From a checkpoint of a small image denoising model.
Data: trained on photos of plants, animals and fungi (iNaturalist), 149.9 epochs.
Rows from block 11, named by matrix and row number. Each number is 500 + 40 x the weight over its row's rms, rounded and kept within 0 to 999. All counts start at 0. Numbers have three digits each. After the name is the row's rms in percent of the matrix's.
# conv: 3x3 conv (model.decb.1.1.conv.weight, 128x128x3x3), inputs 54-62, a 3x3 kernel for each
conv.0 095:473440472551610460512510483462516522521490484523536530487474509453520523506490495510455449479372469489524503537474475455535477511500457492523498448445527501463506474515524488631540526503533467502522424457486497446522499497545467423483535509490
conv.1 104:499504529510480501491482511551478470464335359472461523489361487498396500522542551514443467509523438458396524479462547507469488460533506499503491520487488500471490494491506512519508502505500512469465512446464512487490452510491524611585483478516
conv.2 112:523537514516524509510526509497490428433393503527452485518523567445334500472480524508527496483670540470501476530565506525561486526536506499512504503508481508492492517493480497478480508490485535445498499511486517485473473519498552473502531530515
conv.3 096:592595548529491493511517506495474461485579496485481516509495502484432425508512518508432393441531567473528450516617509433510515522495527452409473492543528493493500566548538513478491517515487426384483512455419499498532524453481503439528506498505
conv.4 111:511467477528586469492477476547489463559570537513450495471535543505454529530430470500519515487540452495533467477505488554610455505464542523495509506489477498492485496506498503568511531509499416590501559507498463448510498499524493450475486426530
conv.5 104:474483493492554447485490477513526522530504432454485552503470455476446566471550512523461587504710514489479478474503478598427627414593471494491472482492540528489517500511518518600502483486514524469449495393425491501485503488463510500509500492506
conv.6 101:522498504562606467552510504489462497510552457499472490519556516435441590520469529519489518484498561509484529460430499528529466488488434498508511494509475505481501482489507509635484519504522489522501485547590496499482511473485487450493505482522
conv.7 101:503508475450485476484488505526490496567510482556483522504382401474528530510545516509524576454498497496434511477414533470556483501591469500447503475488522516495502514514495497540477483489479521518478490553519480501509500532508514378459531488501
conv.8 109:494524516484508525498519508468481488399422493476466484407441499427440506487527530521529413489513528538463528488576504561557521505456528511470502467510527529525504486489495481506474481485501562466483432433504514489407512517450482468509483427490
conv.9 090:517529518511639494496505506478454523510468528521530528485498497544480512439541544454510512473441552495542460463471502424523453469581496460476493533540506485530462484509503486670503514484509494506550444595487490531487525475531441524483507484503
conv.10 090:478473453483427452477426434500497500494596497485486470501490493472504448482476450507511405490512502464502503480492508521519515498460518500481507458365446537456499563559556549520555522519503464492524532539480523435492550525489558481478514489512
conv.11 096:535507495521529473503465487535497492481535520504514494486522491470536541487472500502482510491536520482482509513484453600503417529513505477554475502736554442506499493495479510514504498489510489456504526507511481505460473508500498533524496465463
conv.12 093:525547549505483553507499551502479458441479437494458443514456513486439617533449448479471432455463427513462507492510502606518465591453512516449517532485463474545514536521521518441553508513501535474536556537551544544474486531514504439408544444553
conv.13 107:516510531517483492506502475501511451478524424439493489544491384445584524477430534524539604506622517552534586504418506510491512464478514504505458524504445508496506521511511520455503501476489465536475518426555434493445495519522473444468520462513
conv.14 103:501514508502583498500494495502501530561505625505476534446480548495450618475501541476483373487500493522440503488532445527508460514431481510502496485496577511487526495510500467589512526498521574478505510477527496541450513492479536419462502444514
conv.15 114:535534506483503451466443486513453471501565482465522529516585517424443537442410488492539487520627594514531482523568478560542510519469524518526515447569567451471513497490498505499470488447488507460431453567444446495512519538509456379482519479481
conv.16 112:489459484510552498521490529462509476435564526496474510487513444529574537512447505500490576527569501506476457465573578536533453542517463432336448545670533491568538472483477487615518529507499517649487456534501514505495489512528487365487514423453
conv.17 093:518498492573603516492485498476523537510523478513496546501423519455445461507465481473458475498430490507528537525462508446549527476502486457599480430557587504449516492532526514630507507531512488561537471467494506474534489520443470477490504504477
conv.18 096:492564538492641522491521509549499407485462419541519484499515443479531555505497542474564449504471461452448485510530522478497507515497501490501492478414476515509521477507526478606501508522509541468470519472418534499484498556431526370455509452501
conv.19 098:507505515503562506492530527475491501449537437509478506478500445482429570527471490493485501444436497491494480529452518452525522553480503487562455480490476500439553505523512482574503476498477558477557549513524534589454475462512432458448485467467
conv.20 094:492509523470477503498448461512530522487555561524528519503512548495458503494545560515500475439469444460468542511525510471468537488561540507534525512443485520507528521518545513480516536476497487424549398432470572441466492538541470537506474523519
conv.21 089:523517509507625481488506509492446521491454519478514467447502513525501537515496423519529566490495508566523536490456511443520500517503472536410523467356501512526491497532519493701498491515507486461496444440487451442476495457497539552505470411456
conv.22 104:522530493489487515501466497526531462520558432531554498509458481544549492526533534513528461505435495485547502550508512518419466573466521511514480512439515492537499523506524505486501518505523496523506524494456488531498523510475530571525506466495
conv.23 106:500468497481461512523483481476483497479551567514489519492484485485427457475471491513503519496454457518483502484446541506493481475489506547544520572529517481498516507497506502484505488506509547609472480587469461530500485446465480520503480504512
conv.24 099:526513523513472499517489484487455513586450469534525475486453493520569514496481469477473499470392431542449449511479527474471475465476488496516500499490523548479475480510491484460472485498495511545538480617518501518502459476497465451533469519453
conv.25 089:470499515524627483467457488507481542460484525458475534523523481514496490500526526490456483470478506481499479484467585515484474464451531560543498578538482524512525490515480523712490512508509476562548526521497487487478540501531432473492539493519
conv.26 117:500506518524543525504499506524513505503500486483470457501548500524528476488523509502543558534528481504495499529521476486434458478456523513542555539416521503532495505509529481523521496502499531521448468417485506492521470510488505474450535534532
conv.27 099:507514505521625482510515497530498523510470519511523541502550529495457470479556556497455519475566512517497506550468475504522457463545482497563470467602499480445472517547541507698522497495518522454486535481548484545528466521518482563488527515477
conv.28 092:500488514516613482497486495498506507498604510475505516524506514477482471482528502489484484480510488432432499564507494531518493476528530504510568497365493528475497490536531493684526479494511471532480546619552515565471505483543480453541480473506
conv.29 093:496496465497556458478463477497504515546469478520532524472533485524553537478588548510457497469467483522496488505508549530494514517517497526414484588455537510658477482501519490561479500488489492443526509468468558452529535412515521480487526465546
conv.30 101:512521514489567485493489484477477414471517410465516437533531570467471540547519517507484432529483448473534542480493522437476443517440495495470488507457471501500456521532528502596506520484526540457481447557516518517436518492506501456435505492521
conv.31 083:497535555520650475478472514499482469494565450466515461481563522477564480479444443523510451499522495553468559523499448483469526464544486460568454488577427496494556491547528507742519496499532474472532477500498496506479489541552500521502478471475
conv.32 100:477519468495545458492502497560494478511461537498457491492455498495556519465520506535557446560558582502525457558550505505550457403572506497470535455522527543533482478536509469595524490504494439476489457395473488493518514526484556444483458493489
conv.33 110:497522504508560516492482511497473517512475549565447485518434522480567535498515519457506533545460468480577503505455534458537488563470494506563483492505490449508502522533516497561524523523501505473544452599484426489452562476516461418485522543552
conv.34 108:500513493489462462475473443513500478563526436532495412542504525541529437516510397487470483482511484492504502439538505493533460453516545484506502504513424513521503518518499516506504482504482449517487495585427458432491505530454479524525474520486
conv.35 104:556543529524543518525515517463509473475497529451512514515534457487506431519542541519532510517659586505515495526517492437539532471550514483496476488517481474467505534518531534516494530486510466460525445466392496476463504513533456456478526511530
conv.36 098:498488515533630488502508500516531560544523527531507506560466494561468580534531505456533504545601496453426544490468430471566431506520462484466525465435590518482524463518505473662484499493488451485547500622571534610521511483464452535508487489469
conv.37 106:478480502515551493527480484520503483517595516526503502519465509491388416529470487515514450487477429493432533490514479480479463522493529489514473452476482485501514518514522505573505523500501475500482504548481554541499470621499564639522485588536
conv.38 095:472477493489576501460482500538570515485577483530533472531518479484622586521522440421525498504495461504484441491572434570476493584480507489504476505595486499539503495532550480658549500493493452410510513496510513462505506490414491456516511497533
conv.39 101:518516512499500506471468481482498508483535488487550536534561463513483488465449506508523581502616497509505527498445533502431554511489487559500508538400538483483551518506506505476503514485489461530519452508502530548493504495521561528473536504519
conv.40 101:526526499509571470508496487506495462553463529536504540422524526539517561495571531483441473429514453563507457455526457463489464496483499492512521502477522512478471502518520488571498503483475491526544496524608477494435462466475512486438447534527
conv.41 080:492486510561654450523507525496528460487552464461531444490534484497587464520450533473460499441490429580491469494492517608430482577391562508513527518606563573421466492536517532784500504512517586492475527455490589517546477446487502415492474551534
conv.42 104:476479486493527487469467510518531510472504538477531509455517543424516554469487528489561517504568470534444518498441564514517512444506491506574505531475429487496469483519518494566504504505509485462449432527467451446493482476530498469494516498537
conv.43 095:519499489501440451515490476474498495501519554489459494475519495560585446503470504536472530469545482471490528494532497470482490531499488488491504538413462509468503551514481528440408547505507495489489511581501489476475524455527596403450506468481
conv.44 100:490516509482467434474478490534467460489559482511537548530516474497497528508563530501482584525545476553487517508491504527409546470472504500504532489519498506530539491534514488488454496480504460440477436379427518391476501521461491531454466524526
conv.45 109:506471504512570513490461480455461482471566487443465483491518495490531487498508530494458540530583480542482501495528516481510497481474513511444466498493474510539508498482500518581504472463473464526432482663510511461528496496495477431426516551509
conv.46 096:531540540486476480467495467487467513552534497470546561497461397463557553493475491477435458394471484530532532504445507434502509538502500510438497546513476497532525527516507520480500502482519431530459516367474533550487498484450504564505517419479
conv.47 097:471508502476620457498503510559524487521516458513507494536501489453515447487491525464518495486550524519457514528478581544472599561426509522497465556539403506485492452523508449634502490505509503474465502455472487492461504519450435542533480547505
conv.48 091:491518500436402394458454487515488516516562508470497445506519493506542523500545492513525457467564474476489494478540498498496532481479518445495484511658521501571463565555539549439453517491518489415500505477516527500506454526521528565542506517529
conv.49 096:506510499505600489507478461510461470494504505502553539523594519508474471499486498507505496472561538501498482496464496508545492545501494549595494516454446489487495526556522509597525519504536478439472467379499490526537456460496546539521479477490
conv.50 101:501498472524511485509447451536473460517478513438488541462587511487437490470490535465557484516616575533493509506591493493491574479441526520504510521474500492478480495507508502527522469467471512532445476350450508433497523451467468449544498454479
conv.51 095:480487487546585494521488485508523514526511458492516475440463468442510477528561522511464504443489370484467495453499477500566537490430511500515511494466496498481508487516520493632518494512513479458446473466507489450502548545478451498490466477501
conv.52 090:490493476517537517499473423497490472487512448513493479522490488556479539523564557509491521477438510503468499514547505457532509514546513479417557532340632570577619482511528517544546513494456502534458478428431473471529505413506550547490478484528
conv.53 103:470468485486444506484465472534497494545618571480519482492532572510564546507517524499501410482480527476490532486540511472541444482575469507479475488509495483565530515498529516471538530511490485503510570538549497500490525440471473357480521468481
conv.54 119:486511529428497494455484537517487510500481461494481454432420521454457518511515480486484486473505477498505522488520475455455440518516483380405581303590673471535541485512512450510462460455503509564470461538506485506439460517525497554512487511448
conv.55 094:514495532548646491505509508488561530507563531524546538472483520478632490493454445480518428454377517501476474500568514510526436535501473498483487494478506532497512494530536506689523489495506452443546495422531450484453513431498485482521468504490
conv.56 093:492527481505554560532501471524513509493549565521481477486498495495386439503510551477497513549514543461469548492479514555535492469530492529457504486412491533520539537524523532488565559502494482541520455489529518467417485493461486571494475452475
conv.57 095:497469491522585495513487479510484505505521502519533472533458507495410473527525512491507494480415476497378507508495489473537468512530489522507475439475529456495496495532515503623519517495511523490525548499546462523446479532550549529504466489542
conv.58 112:514521526499468491520510501498530508525532491475508502503514461470531532469444471475502487510533478474505490477470506542545484511486478393279357314237299421349467518504520512451482499495478472481465547471468491513526504533518472481495539480522
conv.59 107:504483512482447457471458511481491486482468509510456503498494538510465542505476490490506484460574521514499481536555539502494472563484495486494491496517496521513523508526517486565513487484540470511485474484438513464478466548513560463488517491480
conv.60 087:516481514551616491501482507475511521486513412402492450540459526532439438478541465531488421480493501522552481464552470521570465478450500433471539450489515457522526490528526533694536503482511549611506526468491488497495496441448511603469509528531
conv.61 105:506505509509473508509485510508471502463417464501508484521462467455517416491529501522448510503467452463455486511502509486445486512512525508551535465559536479491491502515518512457509494504506562435502509501471510429492519493594493498547486497475
conv.62 096:513491498490368480454462489469515505468562524456521471510498500506480493499514536478485445498476476545470509502514482535545472477438512506512503499444457484467529542513531515356450466492487503455460498507480484516494490500533497478503529541511
conv.63 105:490538469486548493490484453510499513440533504461554495517464492487445516461515478541503506535506452508522556516480550480397503451496479479516499484485528497515483505518535481522500473485441543449529482634422491471569524471511442522474472491487
conv.64 093:462459503470411508479508463490497462548518466478472464462619518513686641500482511465482511449481476460473463505506463525564517460472490503573531445560512448414529473501508495407518487525469534508498533416468487514499522420480535431458465499528
conv.65 092:524496492556620479513493524495493449489454440449460466480503457538639487484497460532521562506427440563486521469496538510517509526472542482503506513449459522526520471517494496660458534497513455535510474432524456499479507517551484500469478514505
conv.66 095:526524500526473503508500509503451535479530506518486482441503493472567525505458510520462496495439553505507510509498471528392503444478489526493526500433539516526515553534487552442483539467487545442506526420575546404526566431535519386512481472500
conv.67 098:496500537540622484495482502477487514484484468525547483490427473511533501505526498544536485556491507483438554533438517441521482447526461498556503490450521522498486503529520496670500507493498501628503510574510504459514479472506525449430504499466
conv.68 100:497486498473504491495497502505575523455622509470534506544554543547522492485536476489581399516514475505486464504534501507476519472455522498514505497519465495508506507502521509524518544512534486492462529501446480476476507506455512462521525491494
conv.69 091:475516530498645480453480508499548472496623539474540483445491521507460510503564495491511429526585498437485501486565570482485489422504538540501493510512485489456497489534510488707473496493492516437518558518454471478426575544481499469539505457510
conv.70 082:509491519577643467529507524482446466503527568531465512496479510481323525542497566456480549460532506543453516572538529483508561527491469511502458508508464492521501486496504527766538521502515537510547431557508497506536560465547516494478565482479
conv.71 096:544515510538606490530513517489439451413371466471422506517467537510486604517479486556553532483605523505428500480488578458488468488481537493502550509419519508501499544524532523615533535506546432418468501408497477433522482458479511449491526494521
conv.72 100:494501476514621470476494486550484481454563527520553500537468516524339501514554541534483525507551450502442501494538390558375532437533483526513490464487496495534517490527515503673510529521515506461520495520512508518414505559475553532483497487549
conv.73 097:478492518494600472479502481504545497480483440492465524483494498514518456509522507486476459472537434494557470463470497504541530541478529511495528519546514493511481499508526481661514519510524546471444454525363516544537574554470499508531522454453
conv.74 099:506513527522576499527499531512465456479574429482463455459599515472511527480553539496504458470486499514514511474530535442466491491507502504444486471530510511538485516513509502590502513486500458459450509486465511459487538494490491493512515434520
conv.75 117:473465482512533514491481489481539507536617582464479504498530533535541491540545516467557542452515491513532440452539499455600491536465485500545513482502504507511500513510516528523538523476483545551427559509499460563547501513475537521463490487468
conv.76 108:495508502488520503493467482512494536482444486504532500513491499508474435514533522528436451442422473468481534486454490451518478427535515509515513496483503522475521534522516518522512530495515489422470486401441500474488557569491581482466506513515
conv.77 095:533541521561637548502493492532548514395466476541550545486566553517399471531522511489462506434361511558436487508489514502481458491509457510523519471476472514533511482527519473612540490501506469394555518563327530465518448495482496553518461464505
conv.78 134:552539523545529529523499498502479486499501509507504502558489488537424441548523491523495442512438496517511476458470462432443467508512495488484462550523497471496487503505508482485491483471467491425509521432537501496540521523519508549492505492483
conv.79 098:529503505513569468509472501468449460494473460507498487507514529528428450492562525475569489534496517476479488551530533539455537420572498516503489482509479481502538507537528485582506498464486473557530511648446479494512503513500494493540471546500
conv.80 102:494515503502562479473473497474468531509539539489464505481510575494439494483491460482400447495517414531539508479497486448491497569527525500524544480453530509455479508519519492559499465482509504521479475604482476521497502446484462524485495527458
conv.81 102:486489486510604527513497508534524561502517563447452484488435533476450491508416490541498511505595538482561508491497509502511481520491527465553482398625536434435495478500503481637534507508484536508515534403481499501537530520487459482533537445525
conv.82 102:517513509559605516504523517515512495478536484537485482463540474503522500563491478501479545466297372512467506519489516519535487491491522542538510490455551527485474491515502504586511497514515400527509502412479473523487521546507483473483527464513
conv.83 117:513509524516513485514459468462531502445523486466479466440465472467486459478538519468499468570481385450436510491470503549531455452506495534508522472428461537509509506483511500506481503453498599606476503598508516458494504546472434475456475497523
conv.84 094:472460485483571473471478501544493501505503496458454478507477489486456437514537522493509493522441484503509556518476526545523527484496503585455476593272451513522521476481510476590536497491491505470469498447529473486470493442449480499500485450465
conv.85 103:515494510498585507499492492463481500430517424471476427471479530445515383501502477507428435522475520505488493469482473359512477498531536529519478471510445492459544481522525472648492487483509494531504510670556483520430423511471397550470496461450
conv.86 096:521534486524500477505494487472513500514566561495494461492577544509538455513474456504499545512590575502610494444558481480543494538475543516469476471467559510535484521511536506456519478479504463435427463447424477470489476517487447546503505572488
conv.87 098:488471501463505507515503518497482519463519465501558526493421457488573544501516534511524505524462515423496524537406493465519554457560454467487490493464487508504524498510492484539518533517500497528500464346482532454491511477490479447471478479509
conv.88 109:505515496475501453446438456475479520464422399543502483491479529511571483546540502513511497457496474467495524490484556488526528541471513540458487531429481522513529515514516477481503487466483456436481531490402497497463552514498517516495495525517
conv.89 101:475487485475458409468461450526459507496621487510538459504485578504438514523517515532507363480403459521510536467493464479422501524509502501528644461432556504465506511509554483487460471488480546431547512610449461525539586493482463502541480460489
conv.90 096:524498487569562490521509503508506452507494492527431437527507527541491503530535513475477523448470495481485488512497526546489471519526502502504527509471504486480495516518543519576525517489524480431495530490467529456466505400540516409538479436516
conv.91 097:501487494503564469489486493541510517524541515494479483526465487511445491521513491497486508520534515484487512494511506574494482447491566479523539518473456448453487493525511495594512518497516509517517526380486493459538510526572444451479509567571
conv.92 096:506498511539612487521491500502568582554603537486494513534459462479594551470435465493536553503490444456526471481499477476556520491473485533545484486487487536493492505544539493671549489509522503538511500462510534506514508460466482489480493506531
conv.93 094:508525527501471509492486492505512449480619562514500452478582600466496522487448432505489408428497477494511487502559538465481477514435484477466504501543518491533545487490508491445491493512493462456500477466452488453537502398502531497495472437456
conv.94 105:525523548505572537508502500493533516449564517507509458477550474479563568498520481520525573561541566469522492507486453482491513495496530532531512561483494517500487500536521475609530524524521527456470453360448520477462462479504462393434536462540
conv.95 089:492494486512568505502501497511511510476475471537495514544550510533587450522474467541531466499447536515525514523462476520495572466478515562637493626441456540466446539547539523601521564502509500435510510382447516464525483483466474437501479490557
conv.96 099:513515512491516459526515517507497516499616476494536472493549485493679541537570499488520510561452469493481401513470483450424498452516508471563486566533427519541516507520535523506518507519545534523461492573521497491518538426477430465418521537488
conv.97 089:470505497553659498510484507472473469447441431503442464533528505509431378500433477487499576488497529433566524580554424480530495510541532488501577481403499476456510495513519527699502528489518493493497509418468508463519496459491544579544507462508
conv.98 090:493481498538651499505500519516468510487556543508552511415371467521510510522485443478479488461375462483502502473496489482518497528511484487442522561477402489562516484501519508692524482503521593506501525461534532563508491438499501477499497504458
conv.99 093:523500514571658509514529534485472479471506449523523522518454474530545469527487452497522539576497488497562551516468480584552506548491481468499538452548530456494498487540493502690516481474512495460491538454516486470459499493495506486500480468427
conv.100 110:477497530510473472523481491516508488496522439474468445508546467495543543526540495506462650502511532496488483534491419465436499481517484478552566446457510519538524521533515543527509514509500516489469467377490546467490465471514482428427531580523
conv.101 092:503508495513530574529489485480497489457538458566556492523488497528626539485463480492481451495417536485557479467525515414492507564527525520409501492371487523518506503496531505519587524504484476540480542414519538504538538450490514551525498465552
conv.102 105:497478488525592486495476504494493481503579482506586522510480524499560515469472516507520510579612502497543496488526544492489553591492480455431472587461378558632494499530518521675524482480501471492453472501468523495508516487493489499441465449508
conv.103 093:485496503515572515501470496530411449490415456510438545496498469532441377470510501510472581530471498482523506515483493550519550508445472507530498552551508511534461528519504529604534522508493478441522520473504504453443512485516494564562505484463
conv.104 108:514512513517556500485499509540509491585590512471509505506562483480496500516483492513523436470516482510528499542538527521502496572424517508497503501528522515475512510520511484537507480478503494445497496523479477521509570563574417297454540493458
conv.105 093:493493499480448461497491504464496495520622544458460497524433499469610605525444483511527520508394514504549478512430567491565508497455517503509512492485499495495493523534527517491523526516506535490483505352446537466564480474475474399497489460485
conv.106 099:506511497534603466501475496522494538526534419535540517521446503519410530539505437505528528497395514451569491498508411502500434542580480429463541387527658445476554509524523511647510519499521540532493489545511440547506481503550507449514516472446
conv.107 089:516484505557606482503470514507468522519559573518527503491551442510515463498492481509462519519519594505579469477510474493459515537510502501449525465465474517497503509541503524676513499499515498403490475377554523516529507439529458491468500548494
conv.108 092:499524524478504522514515515501504513537532495456499461489456504530588440483496488491444501530376397508436536470485580427491512451528488496515532443477527503499488517504509508484509524509511468530554496604497450534441508416554506479460517517475
conv.109 116:502511494475464502494467487504487479506582544526531503536480512518478495510520479499449492481483478514472514507526552415462479552580451442352530419500527508616566497487499493477529472445456507489530499652553488544493514447519521453565517450414
conv.110 095:489491504486433493504490501508530492531563546505521542526456501522410450498467550520547457525591539491497444519510533522497487496506473493528494552508499495490486492505520505446510492504505513515500469488493515460532494477534493483470500466484
conv.111 089:478476475559644477532522499507462469492464547511435451514523522527413487490493561492496499520544481484491533491473492463461509465452490525475516451462467511501511502516493503691516500498518436476468533551482495436537517514544437551480458525531
conv.112 095:516490509503487453482442472512549547554586575543535504531465484519456505510498492488483504461537559530528465506539461510548522548546495446486473483497513494513504505500524504499552517501500473486493517539560508545549506511576476485561444465501
conv.113 101:496508513510605492495514490486540532482576482505477466504562558512561557523488488481503517510516537534512492507488539466426434510516500534517516501464545487515507502543522514638516525486489452574469480601593499571527419574546508531541511533461
conv.114 099:496491492548645474504495497483455511441530454504462542509537463509523456511514449516485462508454589469533469491518509459450536504494504506482492472436503493500505479522504493662503513497492501529533571580559499557511505515482475466512484470470
conv.115 098:495519516545578482509519503531495519532471510487469508505490520504538484497488512557532518531483520553505507471440476461474488510478532554510500468531529504509493517517503502632486494476492478562512413664519469521474544588522493483508503442495
conv.116 114:512533523482490489483494480525466480473490515481409468519477507443363476516488499505462517437564578460491460501476535528483540554465496534511520511508471506551466541530507515500484543504480468461525479455638527443545469510511522539570480494455
conv.117 105:521504510529617486530532502488504467547579488503529490472540485485513508483504532493501509518588599416499486509465508491604453433568496470545490424500495503487497510524521527624517524494508499503478453400379467510558492582483534514541544456519
conv.118 086:478447451522610469498503509521453492503495471507476462503507444470628505499489498501516558484523474470525482503514501543443506555465499480511447560445492443489485507548490495703486502500495511536464429574528496487497480545455531526519455538510
conv.119 095:507550539516584470491475474516484555471474543550484526509462516494434480517448495533476487514450477493507477490554517534450492526494486451320471527522469469588536483505510478611495493485496508507523474504519506491428453408487492598570471434497
conv.120 115:473501519452492481472478497504508536506492500522496477487405508425315519514507536509487472491484428579435535500509521587508420450503478506475508483473495520511533489500477468465413475453458504568559522629556497540451467562539529520483461475520
conv.121 104:530511512513501457506491508527529419475539406474534528477509450476498500486427559503482570517653439493497493521437523567531544600466513458555473509552438517486482499505505500479432495466499526493462465490451547493458514499485473525474482493533
conv.122 103:495499489489482499480476490465487507443493459493458490499413556434474438481436453481510475507561524494513497519499568538425532476512541507506508482623514475470468509504512508482503507519509545488496520517457510512519539530522529498510517485502
conv.123 105:522515490473401373498487485489582487523551489510542480523549504481488523502493519456508558558548534463480477533477458494442469474498484469466354372614392383366435532498494519416367512485497480471525526516532467597488501464431487450488509459440
conv.124 101:483481530503578481499472468537565561512510481464543538550482491486414401534493557535502467577652516508481558530523454520479516399516520520553480465587546519413495511544533516632509531500505508489474481531523474476555473539469451479503541538442
conv.125 102:481480465506499498509504490522498528477551521510467482522442513530427458521551495495511476475516507482495499500540520409513584469486520507451535458267386575495470512490485531480490517502513490504504525571520510484488500473481536507476495535537
conv.126 093:483475506512590473511490466496565483481541437469539500488568433483544493472497486493479561530622530446505445535488460527378550429521518479540479517516514478492507485525529521638557516501537518435475491500419483434472507507464462505467492523538
conv.127 103:525526518526547510529500495465480503486542513506532502520542501526511472477491489517503449512512473532531504473463475483487419512505481579484570574407590535544563523544554514570546536520502504514511433538493479499546534491514464511504503485471