{"init": "torch_default", "muon_scale": "spectral", "max_grad_norm": 5.0, "max_steps": 22800}
Rows from block 2 of a small image denoising model, named by matrix and row number. Each number is 500 + 50 x the weight over its row's rms, rounded and kept within 0 to 999. All counts start at 0. Numbers have three digits each.
After each channel's rows are labels from the 100 images, of 14848, where the channel reaches its highest value: "responds to" is what is common among them. Only what is clearly more common there than usual is listed. The data: photos of plants, animals and fungi (iNaturalist). In brackets: how many of the 100.
# conv: 3x3 conv (model.enc.1.0.conv.weight, 128x128x3x3, each kernel summed), inputs 64-127

conv.79:449501552478472492488433447400466557527537575499505495463498478550492509402496377539478466550497506434434552601572521469579476562563557407530518421482482461460515505460493563436490461443450377
responds to: order Passeriformes (52)

conv.55:481516477561592601546523535478495495478464510519538444627514523432507547616494452554463436478582464451506434432358548468552574481481484569501430499481570534539588541523480508441508483472537569
responds to: phylum Arthropoda (66); class Insecta (64)

conv.98:469543520538499445436477475604536543591399472475560583585418497491571511411485507568569519553511495487550467506419462493510470542455474493479530527518468542531453462491456526454565415504583524
responds to: order Passeriformes (59)

conv.6:456563498527528490508484516494402511495545532390493493515558557480429629576368488438458547539540484543483488480600585551481460450541548434501472428521536441526437443519466513523419449472513541
responds to: phylum Arthropoda (71); class Insecta (70)

conv.123:486628539551488583582428497540508427490523568458488492412476518445597473598572574513496547543467506501491486403487471510634491569500556497437587535536501541519425449491425531505492516537515532
responds to: class Insecta (72); phylum Arthropoda (72); order Lepidoptera (35)

conv.67:419427478477499541534453525536521503495524559460507475575544463503471490470495568535618542471484489530503525541567545491575466551429527535520481520482539530390534582500559548487530529542550363
responds to: phylum Arthropoda (61); class Insecta (59)

conv.68:481490520534592482527499544553469525469548414522504379488579546509459485528460536468532493531500474529523593430546563379534544453462549502533470567541523486541484485516466482439513432516515508
responds to: phylum Arthropoda (73); class Insecta (71)

conv.26:430489453488487519563579587464598618381584568531431410445505512380552491460584514473484469470512447426476541543427473523554438493525384469512467580572561517448620543507509510543467552448485483
responds to: class Aves (86)

conv.89:501539533481526476591498430471495561505433513455578521478409430619566581462465472445631475514542479477451455477508446494524453606445508410501514488515523515549505471463484388586555430436510518
responds to: phylum Chordata (95); class Aves (94)

conv.4:445474459453450519552483542500446401470527485454446452529517521471563448528535503487470501515519474481587525530471437525529519545508491500467539472604519603460342505538483493408481480445406540
responds to: phylum Tracheophyta (25); kingdom Plantae (25)

conv.51:500470421531501500594502504433563571481599520560529445442537523538461445586563361513627469450469485495435494482483444543498417481540423496579482440513531447558601463503533504537466593463450490
responds to: order Passeriformes (50)

conv.31:496601494508487483509467426485438455371474406510494551510571519435544596536519536553447542495457480570492510515447485515462588462488589567598519413498433485417465523426564537439504505508596456
responds to: class Aves (85)

conv.105:530409529515643487455427588529446422580457483458496531542550529519481376432495501537517487586486519541575450486461428503475510531516495539534493590531470426479458475568447487395558430467536522
responds to: class Aves (83)

conv.106:505559455526587559502392568491562476505496447543515486513494495424493438495609511573535534495505529526525485537432498473526455473507558471518447486533416592496563471510501494493431527412507505
responds to: phylum Arthropoda (66); class Insecta (65)

conv.70:517456495477447482515491467508529490522514479582506536445527447534539422549692565489505418466464511497468504578501439480460505516531527610477566525478523530363528503443510432406526562471459492
responds to: phylum Arthropoda (61)

conv.87:455584473327501506519480494521475510515570572492479521472487527641500547521473476415610520469559499567395498533570553495478504556462494499413560453537442474457481614428514523480516487520438539
responds to: class Insecta (74); phylum Arthropoda (74)

conv.0:493500561511604492516496500552513427575501492501486482513541541511571498538524401533485496450445575460468563447550480550481468576525430533497552561482543560540438515562434509488527452448403575
responds to: class Insecta (67); phylum Arthropoda (67)

conv.122:416468543482558452492419525567522567534516441572581472483559457466487509466453482447578493453520474478470464473497596437490478452598426506453527485555546546503583439551522530526470572427512416
responds to: class Aves (85); order Passeriformes (53)

conv.109:478430524454463558513555540538502527544462523502573508543563597380513508454465491518529428558568532494495511536509493547451487549574445512481522614429459506498471527492403552535581428506503465
responds to: class Aves (83); order Passeriformes (50)

conv.125:567453414474524592573500542520530616419421533468373508528478456559576522466467493464527527481541504516483486490545525490488542521450552577444471484485608456424487520569469532416572446530539452
responds to: order Passeriformes (52)

conv.50:504481493525558480590472470459431419547440448499608420451452506510543536492539472637574529478506541537470567469489446489455581571441499477541519512514471504449484513571471427407547391502538531
responds to: class Aves (89)

conv.27:464420404503495439538481480551503543407557416409528428573517465547502425464462505589508504490527423509544494481445486502450525521486468514591511468452449510531466530581488579512541575485485531
responds to: phylum Chordata (92); class Aves (88); order Passeriformes (51)

conv.30:528497574459608484627549551525519424571453531439527547516488498586504467453464499498547471444463491534461578532509517483451418569518498459451533523447407519518547583539479490544641482529518519
responds to: class Aves (87)

conv.5:529544534498467556436469586463427494528520493544535478451468602458563525551530560433466524511506552516482543476523564510548514469490594479581480575476523532556501507459564454386444483557586497
responds to: class Insecta (62); phylum Arthropoda (62); order Lepidoptera (31)

conv.36:482508535518435502346484450501519455508489467566458551505435523510533609468496540480488506536512444451503492536503548453577465512494498516456437521545493575587491500357502541513451489543501511
responds to: class Aves (88)

conv.28:495510512513563456504527473574492438587428506412613555549410508469570510428496548517551569511569516503520483500428425498486519543507474438529541535494429574508467509516488551453626425555557556
responds to: phylum Chordata (94); class Aves (90)

conv.54:510530543474499577509549470426457405528371505542464577458439462485489515462548425546540422541477512529534468575494428509453510544532505540531580498442466456367505518417539505525600420503526532
responds to: order Passeriformes (50)

conv.69:488471461557483511501487496494513517533430524530612607420430525538505451446543555539592527531552481483440425531460458518523519466489518503509486554527436450546599400450487520501567520554597518
responds to: phylum Arthropoda (68); class Insecta (67); order Lepidoptera (31)

conv.41:502538453491449549476445562401468503493491507510456488486446477469528420502553542438458503546518506525525501532528518495461582376489497574630556590525587456497492626590449535421572516469446549
responds to: phylum Arthropoda (72); class Insecta (71)

conv.111:512571438519529430515370566507405486427493428421472519547542497515492473486523544513539599450487574494455519427564579518431500452564574512521413465561505456594530534501475410497509495409506574
responds to: class Insecta (70); phylum Arthropoda (70); order Lepidoptera (34)

conv.95:530559491492472492553458437398447407512404496467532521521529496572500566598466491579469495506506540550516520532548516451512526552527636465550454449441351479468476555469515466359509498577519534
responds to: order Passeriformes (50)

conv.110:472518491458390453516471498611478516542445462478559528451489542561523606508490519409546545458430540472523469451498539465485487539588565504467517532470516585479561503436675490544453406480463507
responds to: order Passeriformes (54)

conv.18:500420472561555506499498509474499568568570436478553451576478534571433522547402448523595502519546595550414473477464605558434507502513389538484463488538570486584590519506473522567535460476462421
responds to: class Insecta (61); phylum Arthropoda (61)